A small sound classifier, trained from scratch: 5600 steps.
Rows from block 8 of a small sound classifier, named by matrix and row number. Each number is 128 + 24 x the weight over its row's rms, rounded and kept within 0 to 255. All counts start at 0. Numbers have three digits each.
After each channel's rows are labels from the 100 clips, of 14976, where the channel reaches its highest value: "responds to" is what is common among them. Only what is clearly more common there than usual is listed. The data: read English sentences (LibriTTS-R). In brackets: how many of the 100.
# c30: last pointwise conv (model.blocks.8.c3.0.weight, 256x256x1), inputs 192-255

c30.15:128118128128128128148128123106128128128128128128136124000136123136184144131129129110101128132128128128128128159132128128128128128128131123127128128141117128125128128127135130133134133164139128
responds to: voice: female (98)

c30.231:128173128128128128184128128129128128128128128128126142120125138152118180129128129144147128135127129128128128182174128128135127127127141128129126129118216128128128124128129128127128128159103127
responds to: voice: female (98)

c30.197:128157128128128128081128173115128129128128128128144125098131150136148151153124124123048128122129128128128128155098128128128128129128103151131129127131066128128128129128128128128128128117167129
responds to: voice: male (100)

c30.251:128142128128128128132128083112128128128128128128123138132137131166138109126128131120102128116128128128128128089108128128106126123122170096131127128149143128128128136128130130135134131103079128
responds to: voice: male (98)

c30.60:128101128128128128153128126141128128128128128128126129152135122122181095145129129226093127137128128128128128128083128128137131128129111124146134128129131127129129134128127128127127127137112128
responds to: voice: female (100)

c30.51:128171128128128128150128144134128128128128128128130127127133137140126115139129130183155128171128128128128128177156128128130130129128160127133131128123171128128129127128127128127127128134154128
responds to: voice: female (99)

c30.115:128136128128128128144128147132128128128128128128111144096128117132132049130127128176140128124128128128128128163151128128131130128128107132127128128128136128128128128128128128128128128160118128
responds to: voice: female (99)

c30.216:128206128128128128114128107127128128128128128128120132123129128124136120131128131127044128125134128128128128166139128128123130129127099144128129127128164128128128129127128128128128128156087128
responds to: voice: female (100)

c30.30:128133128128128128198128192158128128128128128128127123123128125131123255131128128150209128143128128128128128150138128128142128128128136129123127158120203129133128129128126128129128128173151124
responds to: voice: female (96)

c30.85:128193128128128128133128167123128128128128128128128123109127127129126177121128128133153128132128128128128128125185128128189127128128104103110128128123150129128128129128127128128127127178115129
responds to: voice: female (96)

c30.39:128088128128128128112128113137128128128128128128132098112120111125113076121129129172157128131129128128128128116083128128123130130128129131141131128130164128130127133128128128126125128128096128
responds to: voice: female (100)

c30.136:128168128128128128130128141133128128129128128128124125105130130135118142136130130156174128142128128128128128122220128128166127128128234122126128128133147129128128127128128128129128128175137129
responds to: voice: female (97)

c30.55:128131128128128128162128127141128127128128128128133110165130137124153122101128125140152128134128128128128128093192128128175128127126154123141125127129170128128123126128128128128128128144129128
responds to: voice: female (100)

c30.84:128155128128128128181128205133128128128128128128129130126129132133128198196128128131158128124128128128128128184159128128163129128129173126127128130125228127128128128128128129130129129202134129
responds to: voice: female (94)

c30.235:128175128128128128177128133129128129128128128128126142118125139147118179127128129147151128144127129128128128188175128128152127127127142127129125129119227128128128123128129129128128128153118127
responds to: voice: female (98)

c30.31:128137128128128128242128204152128128128128128128129139116130133135120230132128128146224128142128128128128128194183128128127128128128181131123127157114255128137127128128123128128126126201146120
responds to: voice: female (98)

c30.94:128148128128128128135128158115128128128128128128128126136131132121151141181128128120116128124128129128128128108160128128157128127128117129118128129131143128128128127128127128127127127190110128
responds to: voice: male (90)

c30.144:128115128128128128121128165148127126134129129128127115101129112129136086139130132172136128126128128128128128145164128128172126128127197130124128127125099129128128128129127127128127128128135129
responds to: voice: female (93)

c30.241:128176128128128128102128100119128128128128128128128130131141128188128079113129129138106128108127128128128128070126128128115128129136086131129128127128082128128128116128127127125126127081129127
responds to: voice: male (83)

c30.118:128132128128128128134128163116128128128128128128121129102134118110136167132128128116151128097128128128128128137131128128132132129128139121130129128118121128128128128128128128128128128117124128
responds to: voice: female (93)

c30.100:128115128128128128107128150120128128128128128128123122131124129106167201137128128101173128100128128128128128142124128128126128128128145127128128128124080128128128129128128128128128128125124128
responds to: voice: male (94)

c30.44:128099128128128128105128122138128128128128128128130109145136113140154122131129128171104128154128128128128128127092128128124130128128137136146132127131155128130128131128130129132132130109144127
responds to: voice: female (98)

c30.198:128170128128128128020128166147128128128128128128122122140126102122127125127127125153120126134121128128128128102101128128108127128127097144128127126126087128128128128128129128131129129146136129
responds to: voice: female (89)

c30.244:128133128128128128151128111100128128128128128128115125098141122194130118120128132105117130141130129128128128110143128128162131127132151079120129131136090128128128142127120118112112119134045130
responds to: voice: male (80)

c30.156:128138128128128128186128156115127128130128127128146113134126113142132084131122126088099128153127128129129128107192128129190126128127137117124128131131108128126128128128126123123122124141199126
responds to: voice: male (100)

c30.134:128080128128128128167128126118127126127126126127123128139134096148142119113129135134123128150128128128128128157112128128236129129128180117127129129124064129128128129129125128126126128091132124
responds to: voice: male (99)

c30.113:128139128128128128125128161114128128128128128128115064129127116116145127129127128142118128144128128128128128203112128128119130128128137136129128128127144128128128129128127128126127127127132127
responds to: voice: male (100)

c30.98:128107128128128128134128110132128128127128128128119131165129120123100144133128128113106128135128128128128128176059128128121129128128129125127128128132121128128128128128128128128127128114145128
responds to: voice: female (99)

c30.111:128126128128128128130128144133128129128128128128127165071139148118112078130128128081076128183128128128128128116111128128118128128128107125129128127124080128128128128128128128128127128115166128
responds to: voice: male (86)

c30.224:128177128128128128088128126120128128128128128128128112139147136177135111120129128155123128118127129128128128092157128128104135129139148136129132128134103128128128129128127127126126127073145127
responds to: voice: male (93)

c30.165:128216128128128128202128206149128128128128128128128141156135129186130118138129128154194128156128128128128128203188128128165130129129160172132128128128231128128127126128142134145146136188149133
responds to: voice: female (97)

c30.107:128103128128128128166128153138128126128128128128116119048137134149159184128127125153150128087128128128128128164136128128119128128128109128126128128131094128128128128128126127127126127124114128
responds to: voice: female (98)

c30.186:128192128128128128142128219143128129127128128128127121168130123171137099141131127156161128134129128128128128165143128127195127128129145127131127129131205129128127127129147133150151136159128130
responds to: voice: female (97)

c30.56:128076128128128128170128097136128128128128128128130122145121108116159114127130129205070128141128128128128128131084128128198128127127116127142130142125159128133127128128128128128130128130107127
responds to: voice: male (92)

c30.200:128192128128128128033128110117128128128128128128123091152127124116130128142128127182101128127125128127128128039176128128126125128126106117123128126134089129128128132128128129131129129126121129
responds to: voice: male (99)

c30.226:128134128128128128112128067135128128128128128128132133143136124151137121134128127169132128119128129128128128135110128128113100123132163131130121129126150128129128121128129128130129128071100127
responds to: voice: male (88)

c30.247:128185128128128128179128133131128128128128129128126130116126139154120174129128129146147128138128129128128128189164128128142127127127138129129126129120208128128128124128129128128128128147114127
responds to: voice: female (98)

c30.159:128129128128128128158128123107127128129128128128129119143125125136129122138129128151109128163127127128128128135143128128174127128127139102127128128131097128128128128128126128127126128119116129
responds to: voice: female (98)

c30.160:128160128128128128119128136159128128128128128128128126142126122136130117126127128127133128144129127128128128138099128128113128128127134191130128128135113130128128127127113131138127132196107129
responds to: voice: male (100)

c30.41:128146128128128128179128200139128129128127128128134106154113104137149125121128130200158128139128129128128128118169128128131127128127109132139128126125209128128128130128128127128127128182120127
responds to: voice: female (100)

c30.32:128151128128128128135128164136128128128128128128125099137124100157174170128128128177140128135128128128128128127173128128161129129128131129136128127129158128128129131128132129132131131154107128
responds to: voice: female (93)

c30.88:128159128128128128146128139130128128129128128128131129131130119122144170144125128123111128118128128128128128104154128128161129127128107129118128128132131130128128128128128128128128128189106129
responds to: voice: male (99)

c30.222:128147128128128128129128161122128128128128128128126120129127120135132059133129130182115128133129127127128128144119128128133131129126166082136130128129094128128129129128128128128127128139102128
responds to: voice: female (91)

c30.193:128202128128128128158128218136128128128128128128129141135130139131115156124127130184230128147128128128128128140150128128114130129131185160130129127122224128127128127128128129128128128170172129
responds to: voice: female (95)

c30.128:128181128128128128099128120167130129124128129128131120110130126159128140126129127150157128130128128128128128112171128128101128128127255122123128128135112129128128128130125127126125127139125128
responds to: voice: female (94)

c30.204:128123128128128128157128081136128128128128128128123095141129099141131075118128129063015128117130128128128128136140128128101129128127100131128128127127113128128128129128127128128128128143126128
responds to: voice: male (100)

c30.221:128141128128128128162128153121128128128127127128126124122129132133134168141129130085117128151128128128128128016187128128131129128128117116128128128128097128128128130128128128128128128145130128
responds to: voice: female (89)

c30.126:128115128128128128184128219127128128128128128128112093168130102113108068131129128120117128148128128127128128173141128128118129128127130125129128128128152128128128129128128128128128128122140128
responds to: voice: male (80)

c30.255:128124128128128128130128115127128126127127126126132118121126105111121207124129130135164128130129128128128128166099128128157128126126128131129127127142130128128126130128129128128128128129126129
responds to: voice: female (100)

c30.74:128146128128128128132128146123128128128128128128126126134128126126129088179129128130120128127128128128128128082143128128118128128128135132114128129130114132128128129128127128127127127115140128
responds to: voice: male (92)