Weights of a small sound classifier: arch ecapa_tdnn.
Rows from block 2 of a small sound classifier, named by matrix and row number. Each number is 50 + 15 x the weight over its row's rms, rounded and kept within 0 to 99. All counts start at 0.
After each channel's rows are labels from the 100 clips, of 14976, where the channel reaches its highest value: "strongest on" is what is common among them. Only what is clearly more common there than usual is listed. The data: read English sentences (LibriTTS-R). In brackets: how many of the 100.
# c30: last pointwise conv (model.blocks.2.c3.0.weight, 256x256x1), inputs 128-255

c30.88:63 41 73 24 43 57 60 50 56 40 56 60 39 59 62 81 40 63 46 50 63 47 65 81 59 43 59 38 45 29 51 40 59 49 63 55 54 51 73 38 33 37 40 37 55 54 69 67 59 31 61 51 42 69 54 43 69 57 47 54 58 43 65 34 68 45 33 63 50 39 59 34 44 56 64 43 71 49 52 50 61 61 38 47 62 26 78 42 32 56 62 61 45 54 37 50 52 71 60 81 68 30 49 54 50 35 53 80 40 41 39 36 67 34 79 39 76 57 58 35 61 54 52 38 55 52 49 65
strongest on: voice: male (100)

c30.113:43 31 11 79 42 40 40 49 36 36 40 47 54 56 03 41 42 55 67 43 59 47 42 50 49 47 49 46 48 57 53 60 37 45 47 50 48 57 55 30 43 44 64 39 52 33 41 47 50 10 70 56 64 56 41 54 70 51 40 53 65 57 49 77 56 49 67 55 52 66 40 37 64 56 56 58 82 56 60 81 99 59 55 39 41 30 42 34 65 71 56 45 42 57 44 60 37 37 53 60 72 82 45 77 48 44 28 92 41 41 39 70 49 58 48 64 47 43 59 68 22 74 68 40 71 69 47 43
strongest on: voice: male (100)

c30.160:50 51 65 71 62 34 54 68 56 64 39 57 35 65 36 72 44 60 49 49 44 58 46 47 42 36 43 52 48 35 79 67 53 56 59 13 37 40 46 68 34 68 40 54 50 57 54 47 68 53 17 39 41 16 34 50 66 44 51 43 58 66 69 62 49 42 41 45 49 57 43 57 40 55 27 55 30 27 26 41 22 55 52 49 65 29 65 53 51 57 64 58 34 75 69 47 61 42 38 73 71 41 44 61 72 46 38 44 60 49 79 46 31 40 35 50 47 52 54 47 65 32 46 44 37 36 57 63
strongest on: voice: male (96)

c30.79:44 35 49 81 28 23 54 40 41 30 57 32 59 49 58 41 67 76 63 44 36 57 84 62 64 38 42 50 40 77 54 40 50 66 20 99 67 52 49 45 43 51 56 55 47 57 41 52 28 56 68 54 50 37 35 55 60 65 33 65 38 41 46 52 47 49 44 66 41 72 46 46 49 29 00 50 41 47 60 43 45 54 50 44 64 20 66 44 34 38 28 45 60 43 35 63 80 51 68 30 65 59 25 21 47 55 45 52 35 51 42 48 38 46 69 47 40 71 54 37 39 47 36 43 99 65 35 56
strongest on: voice: female (95)

c30.158:45 66 54 47 31 69 24 53 37 49 75 53 38 63 57 68 51 35 24 42 41 38 33 41 45 40 50 38 41 44 51 45 60 66 49 73 41 62 58 30 27 44 40 63 52 28 41 37 51 40 62 76 54 67 59 52 38 47 33 44 39 38 52 50 28 47 50 18 71 51 63 51 36 66 61 56 47 17 31 50 74 67 54 36 53 32 53 36 42 51 59 52 35 45 57 50 42 43 52 52 49 22 42 80 51 48 63 67 18 47 77 47 40 39 32 48 43 50 29 63 24 50 53 44 32 76 33 35
strongest on: voice: male (90)

c30.139:30 38 33 47 54 35 31 34 47 31 63 55 55 70 63 44 50 29 62 36 44 41 33 41 38 44 38 78 35 54 48 42 52 33 61 54 47 49 45 42 54 55 42 44 51 48 38 47 44 37 48 44 74 32 39 48 63 68 89 76 63 38 45 86 55 33 36 26 51 54 47 47 42 64 46 77 59 82 51 53 87 52 50 44 53 55 54 46 60 42 76 42 53 43 43 62 61 81 42 52 67 49 55 68 48 45 55 52 55 68 60 51 37 82 66 89 73 64 48 71 46 40 44 59 50 21 47 50
strongest on: voice: male (100)

c30.99:47 35 43 43 53 58 32 54 78 30 44 59 56 32 64 60 61 44 52 53 31 39 36 67 46 57 68 45 65 45 38 78 44 50 73 48 38 35 43 35 44 39 27 57 54 60 49 40 55 65 41 85 41 70 65 44 66 68 55 40 49 27 33 43 30 49 49 53 64 41 53 77 60 42 32 35 20 43 48 47 52 42 51 49 52 60 52 53 42 57 50 54 54 55 53 49 73 57 34 41 43 32 68 42 61 38 48 25 56 41 70 57 42 54 48 49 46 38 56 56 58 68 56 49 36 64 49 25
strongest on: voice: male (96)

c30.81:15 33 76 70 51 81 22 42 71 50 45 52 51 58 57 58 52 42 67 39 62 44 31 30 32 45 60 50 58 52 40 76 55 67 43 47 35 59 62 35 68 59 51 50 40 25 48 56 36 54 18 49 82 53 49 57 72 48 60 31 58 44 46 32 45 53 78 40 55 55 66 23 61 70 58 50 64 51 86 61 59 46 59 46 57 40 13 49 61 55 34 49 48 53 40 49 21 68 37 32 09 50 44 54 58 37 42 49 54 27 54 30 51 43 39 50 56 55 52 57 39 54 55 50 59 75 72 65
strongest on: voice: male (98)

c30.82:25 54 63 61 99 63 41 60 40 42 54 60 40 67 42 29 35 53 48 62 57 48 41 61 58 42 53 49 34 55 35 51 53 87 52 36 43 42 54 53 48 49 49 35 65 44 53 49 56 52 26 49 35 43 42 52 60 52 32 41 34 29 56 28 33 60 50 29 45 41 50 47 42 58 52 75 46 63 77 51 62 47 45 61 56 50 55 54 54 37 47 60 51 46 45 43 36 33 62 48 48 44 65 36 61 48 61 55 37 42 50 50 37 64 55 42 50 45 55 55 50 47 44 17 28 48 65 45
strongest on: voice: female (89)

c30.110:67 34 42 36 62 54 59 68 55 55 38 56 44 53 21 34 61 43 51 68 63 50 16 19 36 41 55 48 64 70 49 60 73 62 33 49 48 65 22 53 48 60 57 49 21 95 36 55 32 75 44 61 34 44 53 46 35 60 15 30 32 71 49 53 67 51 56 58 13 71 34 58 59 43 51 85 40 66 50 40 50 48 47 55 51 44 89 56 65 61 62 58 52 41 50 67 76 39 59 28 80 29 72 24 34 56 49 58 42 60 60 47 59 82 53 39 67 37 80 55 47 46 60 35 38 53 77 29
strongest on: voice: male (94)

c30.20:32 31 21 50 38 50 53 32 44 55 90 47 57 74 38 35 59 41 49 57 82 44 56 38 49 41 43 69 49 27 43 50 49 59 45 53 44 35 27 47 69 67 66 41 50 40 29 54 58 30 72 42 46 49 31 36 74 60 40 49 38 53 51 69 35 69 28 31 53 62 37 45 59 26 48 71 95 61 39 42 53 59 32 54 53 46 52 52 28 51 35 59 43 60 52 60 98 53 81 61 33 67 35 50 64 36 64 67 44 60 48 64 31 57 48 52 47 70 32 43 57 63 42 34 37 60 59 58
strongest on: voice: male (100)

c30.95:44 33 31 22 59 54 34 40 67 38 45 41 58 28 45 47 64 49 41 49 27 41 40 35 63 54 32 46 43 72 48 50 54 45 70 41 37 58 28 56 34 56 80 56 52 46 60 46 56 48 68 52 56 55 55 47 73 51 39 77 42 35 54 35 47 59 44 54 52 73 29 37 22 39 54 63 36 38 55 31 23 68 41 34 30 69 27 48 43 53 81 37 57 52 76 45 48 39 71 69 74 49 43 39 66 53 75 41 66 77 38 57 47 59 81 45 69 92 66 55 60 28 60 41 39 24 52 36
strongest on: voice: male (94)

c30.174:39 42 66 29 46 57 48 42 65 56 60 50 43 64 66 48 58 48 62 45 58 52 44 51 58 34 71 42 41 60 57 67 38 31 59 57 60 45 42 64 56 59 33 51 64 54 67 48 34 34 40 40 44 76 52 61 71 61 83 51 46 39 59 56 53 46 42 38 60 67 57 53 57 71 46 60 45 53 62 74 34 50 36 58 61 76 74 35 62 42 61 51 60 57 49 61 95 46 66 81 44 75 70 68 48 43 56 37 64 39 36 48 45 65 70 60 42 60 77 69 48 65 76 62 55 41 58 66
strongest on: voice: male (100)

c30.150:37 52 51 58 43 70 42 65 67 54 42 40 57 41 49 87 55 54 37 34 59 42 26 65 51 70 40 47 33 44 42 54 49 15 61 33 68 60 26 32 73 53 51 13 57 62 39 20 80 67 58 53 37 54 69 56 55 50 50 59 24 82 67 31 62 30 39 15 57 40 78 48 54 43 40 47 46 64 62 54 54 21 41 39 46 44 58 31 60 50 27 37 72 65 35 32 52 38 26 49 51 48 55 73 42 49 31 58 28 50 50 40 49 33 40 54 53 49 69 43 23 40 40 75 47 49 57 43
strongest on: voice: female (93)

c30.194:45 36 57 40 63 54 56 74 64 50 65 35 66 32 53 68 60 42 35 66 21 46 48 32 48 51 38 48 54 40 34 40 75 42 48 56 53 53 55 31 19 68 51 56 49 73 19 49 55 53 56 42 55 20 45 35 34 44 59 50 40 47 68 25 38 50 60 53 58 22 39 36 57 48 53 26 54 52 59 49 62 78 63 45 39 37 30 60 52 62 50 54 51 61 59 66 38 62 42 44 40 65 41 69 63 51 46 38 54 58 65 54 45 83 48 75 60 52 70 73 66 64 46 44 44 37 87 41
strongest on: voice: male (99)

c30.157:85 35 78 42 37 33 90 63 65 45 40 30 49 54 89 57 70 61 42 60 55 42 58 51 37 45 35 56 47 57 76 58 52 47 57 62 43 55 57 41 54 49 48 86 64 56 47 51 43 57 27 19 78 83 44 39 57 55 71 63 55 38 65 56 34 70 59 41 61 56 55 44 56 35 36 45 30 42 50 35 62 52 45 55 48 46 61 44 55 41 60 49 63 00 17 44 55 50 61 59 41 45 58 45 32 38 45 46 59 50 46 43 59 44 51 61 60 35 34 31 40 37 52 48 52 48 40 54
strongest on: voice: male (94)

c30.41:45 74 24 54 79 85 63 44 51 43 38 52 46 49 48 44 45 73 62 72 50 46 64 42 32 41 26 48 58 63 64 19 47 21 50 41 31 30 41 49 36 51 59 32 43 54 53 45 48 57 54 20 36 64 63 39 58 52 61 58 42 28 38 41 58 26 31 86 19 50 47 54 71 57 08 49 66 39 46 53 63 60 65 41 28 52 60 60 54 44 37 56 66 39 54 60 49 51 44 53 47 36 41 53 47 52 38 62 63 39 62 53 75 72 67 53 46 44 53 24 55 52 13 50 77 49 58 56
strongest on: voice: female (94)

c30.148:21 52 58 58 20 36 60 53 56 52 45 75 66 54 66 40 23 29 32 54 61 62 33 56 64 63 43 58 34 44 51 59 82 58 47 47 44 55 44 41 60 47 43 28 82 44 38 52 61 52 45 54 48 51 43 51 56 47 55 74 31 56 70 82 40 26 58 49 47 33 56 20 39 49 55 57 46 44 53 34 48 48 47 49 65 44 42 45 48 51 44 48 63 54 62 83 65 19 17 47 61 28 75 52 51 46 60 29 19 36 63 44 34 28 55 49 29 72 44 52 52 30 64 57 58 39 76 41
strongest on: voice: female (85)

c30.97:47 29 46 62 38 45 30 47 76 41 56 61 51 50 62 63 22 44 33 45 54 70 46 59 34 43 65 51 64 69 37 60 39 39 68 42 69 56 44 21 46 59 62 32 56 78 47 47 38 78 27 58 68 67 39 41 46 57 41 42 32 68 55 42 71 73 48 55 33 50 55 47 28 36 43 71 68 37 75 41 24 41 55 45 51 81 36 58 43 42 60 36 63 56 42 54 69 21 95 45 38 61 59 74 55 51 51 36 40 38 40 62 63 54 55 50 31 67 47 40 54 32 39 51 46 66 22 42
strongest on: voice: male (94)

c30.195:55 70 46 38 50 66 50 52 49 47 62 21 48 52 58 65 43 36 35 79 31 01 35 53 26 35 49 37 57 47 52 74 48 23 59 42 55 48 28 69 47 39 67 47 65 48 23 61 47 47 60 46 58 59 69 40 51 28 39 58 34 22 34 56 36 56 50 61 30 64 65 41 36 55 48 44 45 59 34 39 33 51 37 57 39 47 51 34 62 33 43 62 51 45 36 52 69 56 65 55 62 66 52 53 53 40 19 54 50 49 27 28 24 44 49 61 46 56 78 43 58 61 27 63 62 59 60 43
strongest on: voice: female (92)

c30.161:03 37 27 68 54 64 27 48 40 48 47 80 50 51 53 45 49 41 32 47 26 39 64 51 44 69 49 52 29 68 33 39 40 56 75 35 30 63 67 49 34 66 48 59 75 62 78 53 37 29 46 58 56 46 50 52 34 38 35 35 47 56 39 48 62 66 14 45 51 44 57 64 58 69 51 54 33 31 47 58 57 49 54 52 32 37 23 57 54 44 42 46 55 51 44 34 49 47 60 49 58 43 22 75 66 36 64 45 23 41 41 59 34 37 53 32 67 57 56 33 52 50 63 66 38 41 52 68
strongest on: voice: male (96)

c30.27:46 30 51 30 66 53 62 52 31 34 74 35 47 45 65 41 32 54 36 47 48 50 53 33 57 51 56 51 45 67 53 42 51 54 56 51 63 50 26 67 46 58 57 26 50 68 60 44 56 32 41 53 40 56 48 54 43 64 81 69 49 52 51 72 44 58 70 49 52 52 54 43 50 63 52 59 63 62 42 49 53 59 56 47 65 41 37 65 47 56 22 45 52 52 64 51 79 50 55 52 52 52 44 36 53 58 48 27 50 51 51 32 54 52 36 32 53 56 72 68 53 40 30 31 49 26 86 52
strongest on: voice: male (100)

c30.238:77 44 72 40 63 56 48 57 71 65 45 38 49 57 64 33 44 65 42 56 42 49 36 46 51 47 41 43 54 45 54 55 58 47 49 42 56 31 56 62 57 45 64 44 64 47 46 42 45 38 46 55 52 63 55 47 52 46 36 32 51 44 45 51 25 45 45 40 51 45 35 70 43 38 69 53 37 58 35 43 42 46 43 55 46 52 38 42 47 49 66 57 45 33 43 46 52 57 71 41 63 55 87 67 52 57 25 37 47 53 60 53 52 47 76 46 34 54 59 52 53 45 43 46 70 25 19 38
strongest on: voice: male (93)

c30.204:60 56 47 76 43 39 39 43 46 48 54 61 48 68 53 22 60 41 38 56 39 39 44 52 56 59 35 42 58 46 29 46 36 16 43 27 46 52 29 57 59 44 66 25 38 48 48 51 29 48 55 54 60 19 54 48 26 54 49 64 67 63 56 58 43 48 37 18 67 42 44 68 55 57 53 56 68 49 63 51 63 65 49 48 52 45 51 41 42 52 62 52 65 54 45 55 64 36 30 44 47 32 39 64 47 58 73 69 56 64 55 49 58 55 72 73 67 56 61 29 38 50 34 49 29 56 64 37
strongest on: voice: male (100)

c30.200:40 40 37 23 82 71 55 26 59 46 58 40 37 45 53 40 57 69 62 74 60 26 51 43 39 29 56 52 58 32 71 41 63 22 49 54 44 79 48 48 44 48 45 67 42 46 50 53 71 85 61 57 40 50 43 48 78 18 22 44 42 34 46 33 36 48 35 71 20 61 69 49 33 34 54 49 51 27 40 52 58 71 62 72 55 47 44 56 61 49 39 46 41 48 48 34 53 48 49 62 52 37 50 48 39 62 41 67 48 61 41 38 59 43 51 47 41 31 57 75 53 54 42 37 45 62 33 44
strongest on: voice: female (92)

c30.253:48 34 39 69 33 53 53 58 48 67 48 52 48 37 21 32 43 49 34 76 50 57 53 28 69 71 37 48 47 49 14 57 43 54 42 49 58 61 48 48 23 52 33 36 57 51 50 37 38 57 21 69 37 42 47 50 44 33 86 68 28 17 47 61 50 38 53 35 58 34 62 37 48 54 58 27 67 56 30 58 40 39 57 67 55 58 71 56 46 79 37 39 48 20 53 53 59 51 61 50 27 66 51 44 75 65 50 52 64 61 32 73 46 49 36 55 75 56 72 38 64 37 46 21 39 14 24 24
strongest on: voice: male (89)

c30.25:57 44 40 68 72 61 34 37 42 54 41 28 45 34 44 69 64 51 63 43 51 35 43 52 44 29 36 49 70 60 53 69 45 44 39 46 49 83 67 42 46 54 47 48 83 44 55 66 60 55 47 56 48 34 49 62 28 51 72 31 64 42 45 57 49 40 28 56 46 38 61 60 36 38 51 54 34 60 39 59 63 55 38 48 41 42 16 44 45 65 60 45 54 68 23 59 89 48 61 60 48 54 54 46 70 54 53 37 47 38 15 61 52 41 58 51 76 55 43 45 78 36 39 43 27 22 60 48
strongest on: voice: male (88)

c30.62:43 51 44 41 63 63 66 58 51 49 48 41 51 43 39 49 57 43 67 45 61 62 65 42 46 58 40 68 50 43 21 46 39 57 30 35 41 33 43 43 50 54 36 50 29 57 40 54 46 48 55 42 67 71 52 49 48 47 43 51 72 50 50 47 42 47 64 63 75 42 40 61 67 32 35 23 43 39 16 35 73 53 44 46 62 81 81 50 49 51 84 66 44 51 32 56 47 27 99 63 83 36 74 36 64 52 57 19 42 58 55 68 76 30 75 42 58 52 47 54 49 62 48 40 38 48 94 73
strongest on: voice: male (92)

c30.170:34 50 76 43 81 75 53 52 43 58 50 46 53 26 49 29 43 48 55 39 54 66 54 83 44 46 84 41 24 74 44 45 63 87 51 46 60 63 66 51 52 51 43 36 58 38 46 57 72 54 46 46 32 39 63 38 39 31 38 43 53 32 47 12 59 56 32 08 63 48 26 58 43 39 46 79 41 44 60 48 65 37 35 42 55 56 45 53 48 54 61 43 33 52 31 26 36 49 64 48 52 54 47 43 52 42 49 44 39 40 47 55 50 75 45 31 43 50 54 51 54 44 62 31 32 52 31 43
strongest on: voice: female (90)

c30.216:41 52 28 61 00 38 29 38 55 35 54 42 46 48 38 30 62 49 34 45 79 57 50 69 35 54 52 53 43 66 41 60 47 72 31 45 65 44 84 66 44 51 54 44 39 47 40 50 62 67 52 36 55 57 80 53 34 54 78 55 58 73 46 33 49 31 40 44 71 55 52 38 43 49 60 49 43 53 39 52 57 49 45 68 36 32 46 45 52 43 41 33 48 49 63 54 46 51 52 62 35 46 61 33 51 44 59 36 35 59 46 50 43 34 41 34 33 50 31 52 42 55 51 49 30 37 46 59
strongest on: voice: female (95)

c30.234:65 44 63 59 62 61 45 59 54 35 33 53 38 52 58 58 18 38 51 44 48 41 55 43 53 52 62 60 54 57 77 39 55 39 51 57 47 55 36 73 44 71 35 58 53 34 53 49 44 30 69 68 52 72 65 53 56 60 48 51 32 45 41 48 24 39 48 36 52 27 59 32 38 78 52 68 65 70 54 28 53 70 55 63 82 64 53 29 55 50 48 57 44 40 50 76 62 53 58 71 59 55 48 55 51 49 43 48 66 61 32 38 33 53 26 23 58 59 44 36 34 40 50 58 32 19 51 60
strongest on: voice: male (93)

c30.167:42 62 47 25 40 50 57 53 42 45 37 28 38 60 27 49 65 47 35 59 28 51 38 51 61 42 41 65 57 58 35 42 45 52 50 62 56 34 45 52 56 48 47 39 40 51 45 34 62 49 31 42 45 39 45 61 42 42 46 51 82 39 60 60 57 43 31 49 55 64 51 48 48 55 39 29 42 39 66 53 26 57 59 41 44 80 68 49 57 54 39 54 41 66 86 49 47 46 37 41 49 37 43 69 49 49 37 46 70 21 60 40 48 51 44 41 77 54 42 48 61 39 47 53 34 36 44 64
strongest on: voice: male (95)

c30.156:16 43 20 55 50 51 09 35 46 45 40 51 55 35 79 56 50 43 59 51 44 47 52 64 37 52 49 57 46 46 56 38 38 65 46 36 51 66 37 44 43 45 47 19 53 32 38 39 59 53 72 48 72 71 59 57 42 51 43 55 51 54 52 48 63 52 50 44 71 59 39 33 52 53 74 56 28 48 33 41 38 43 44 53 50 50 45 44 52 45 59 28 37 32 63 35 74 39 50 64 47 63 64 60 57 64 27 49 62 50 44 44 69 52 38 58 57 61 56 38 48 57 33 51 64 39 66 44
strongest on: voice: male (94)

c30.203:43 56 49 51 53 53 35 34 55 61 66 54 51 28 71 65 66 46 46 55 36 38 53 46 35 42 57 39 52 42 39 47 38 56 45 39 58 52 34 67 41 54 42 24 54 30 42 49 49 60 29 51 75 45 39 51 51 57 41 44 38 25 44 30 59 43 80 46 36 45 41 63 29 25 39 65 33 49 63 40 25 37 31 46 69 66 70 60 61 54 59 33 55 42 47 73 41 77 38 58 45 48 67 56 56 76 35 88 61 70 54 41 74 58 40 53 24 55 43 24 60 79 54 65 45 35 84 67
strongest on: voice: male (95)

c30.75:15 49 37 72 44 71 56 52 58 28 55 48 42 68 26 08 59 52 73 51 48 44 53 62 61 41 99 32 38 26 62 37 32 58 57 28 21 42 58 55 62 62 43 96 72 61 47 35 40 46 51 61 56 45 39 45 46 08 74 45 22 51 63 16 63 39 52 38 57 43 65 57 54 53 40 41 39 48 41 43 43 45 53 60 66 33 65 57 66 41 30 50 50 41 26 47 53 48 51 45 50 25 49 56 40 64 26 62 64 49 52 28 76 55 56 63 59 46 54 46 60 58 51 58 42 50 35 32
strongest on: voice: female (83)

c30.46:61 50 60 54 99 99 66 46 58 41 42 42 67 31 50 38 39 51 54 23 54 51 48 42 60 48 59 47 39 49 28 56 40 71 52 49 48 40 28 51 44 52 47 36 57 46 48 52 72 53 23 66 36 16 44 49 39 30 47 45 58 41 53 44 64 73 54 33 58 51 58 46 57 63 61 35 58 51 67 56 43 58 48 52 53 57 48 48 43 55 63 47 49 63 47 59 45 52 37 73 47 38 67 55 64 37 55 68 41 49 62 52 38 37 46 68 29 56 33 43 65 65 53 72 29 41 58 58
strongest on: voice: female (94)

c30.228:78 57 88 71 45 64 60 19 34 60 26 64 50 51 41 60 54 60 43 41 22 43 12 55 59 51 49 65 59 79 50 48 55 32 47 62 22 37 10 30 53 62 52 52 41 44 34 49 40 51 31 58 68 33 55 62 50 40 54 51 41 45 61 51 67 31 51 51 61 35 43 50 27 33 33 58 61 48 39 37 39 44 45 70 33 57 52 35 62 56 88 57 52 51 47 66 57 24 45 40 79 69 35 61 72 46 48 51 33 22 52 35 44 53 50 44 50 44 57 21 36 34 63 70 74 36 50 45
strongest on: voice: male (94)

c30.206:50 55 37 25 29 68 40 43 55 75 57 49 34 55 53 90 60 46 63 59 43 53 56 63 33 30 78 48 52 69 59 48 38 66 34 52 55 46 42 60 62 70 21 67 33 35 42 54 60 29 44 81 52 66 45 52 47 19 37 50 57 28 59 31 49 37 28 59 61 65 53 32 49 24 63 64 58 44 45 50 40 85 37 38 27 44 44 25 41 54 51 41 54 55 42 44 50 53 44 43 56 60 70 67 42 42 43 61 44 55 33 70 11 64 49 66 45 26 61 41 61 61 38 53 62 50 44 40
strongest on: voice: female (93)

c30.153:56 53 49 42 65 40 39 45 92 53 43 34 65 47 69 53 46 46 51 59 30 39 49 50 42 34 27 62 54 55 38 52 53 41 42 58 53 44 32 54 54 43 35 52 44 33 49 56 60 61 30 78 65 66 48 41 54 52 78 62 39 62 68 46 55 19 58 41 54 33 55 43 33 35 52 44 42 58 66 57 27 55 51 56 51 61 42 39 45 35 49 66 64 56 34 58 75 07 15 28 78 55 44 25 38 49 70 56 36 36 39 28 60 41 16 69 45 54 62 54 57 50 69 40 36 60 56 60
strongest on: voice: male (99)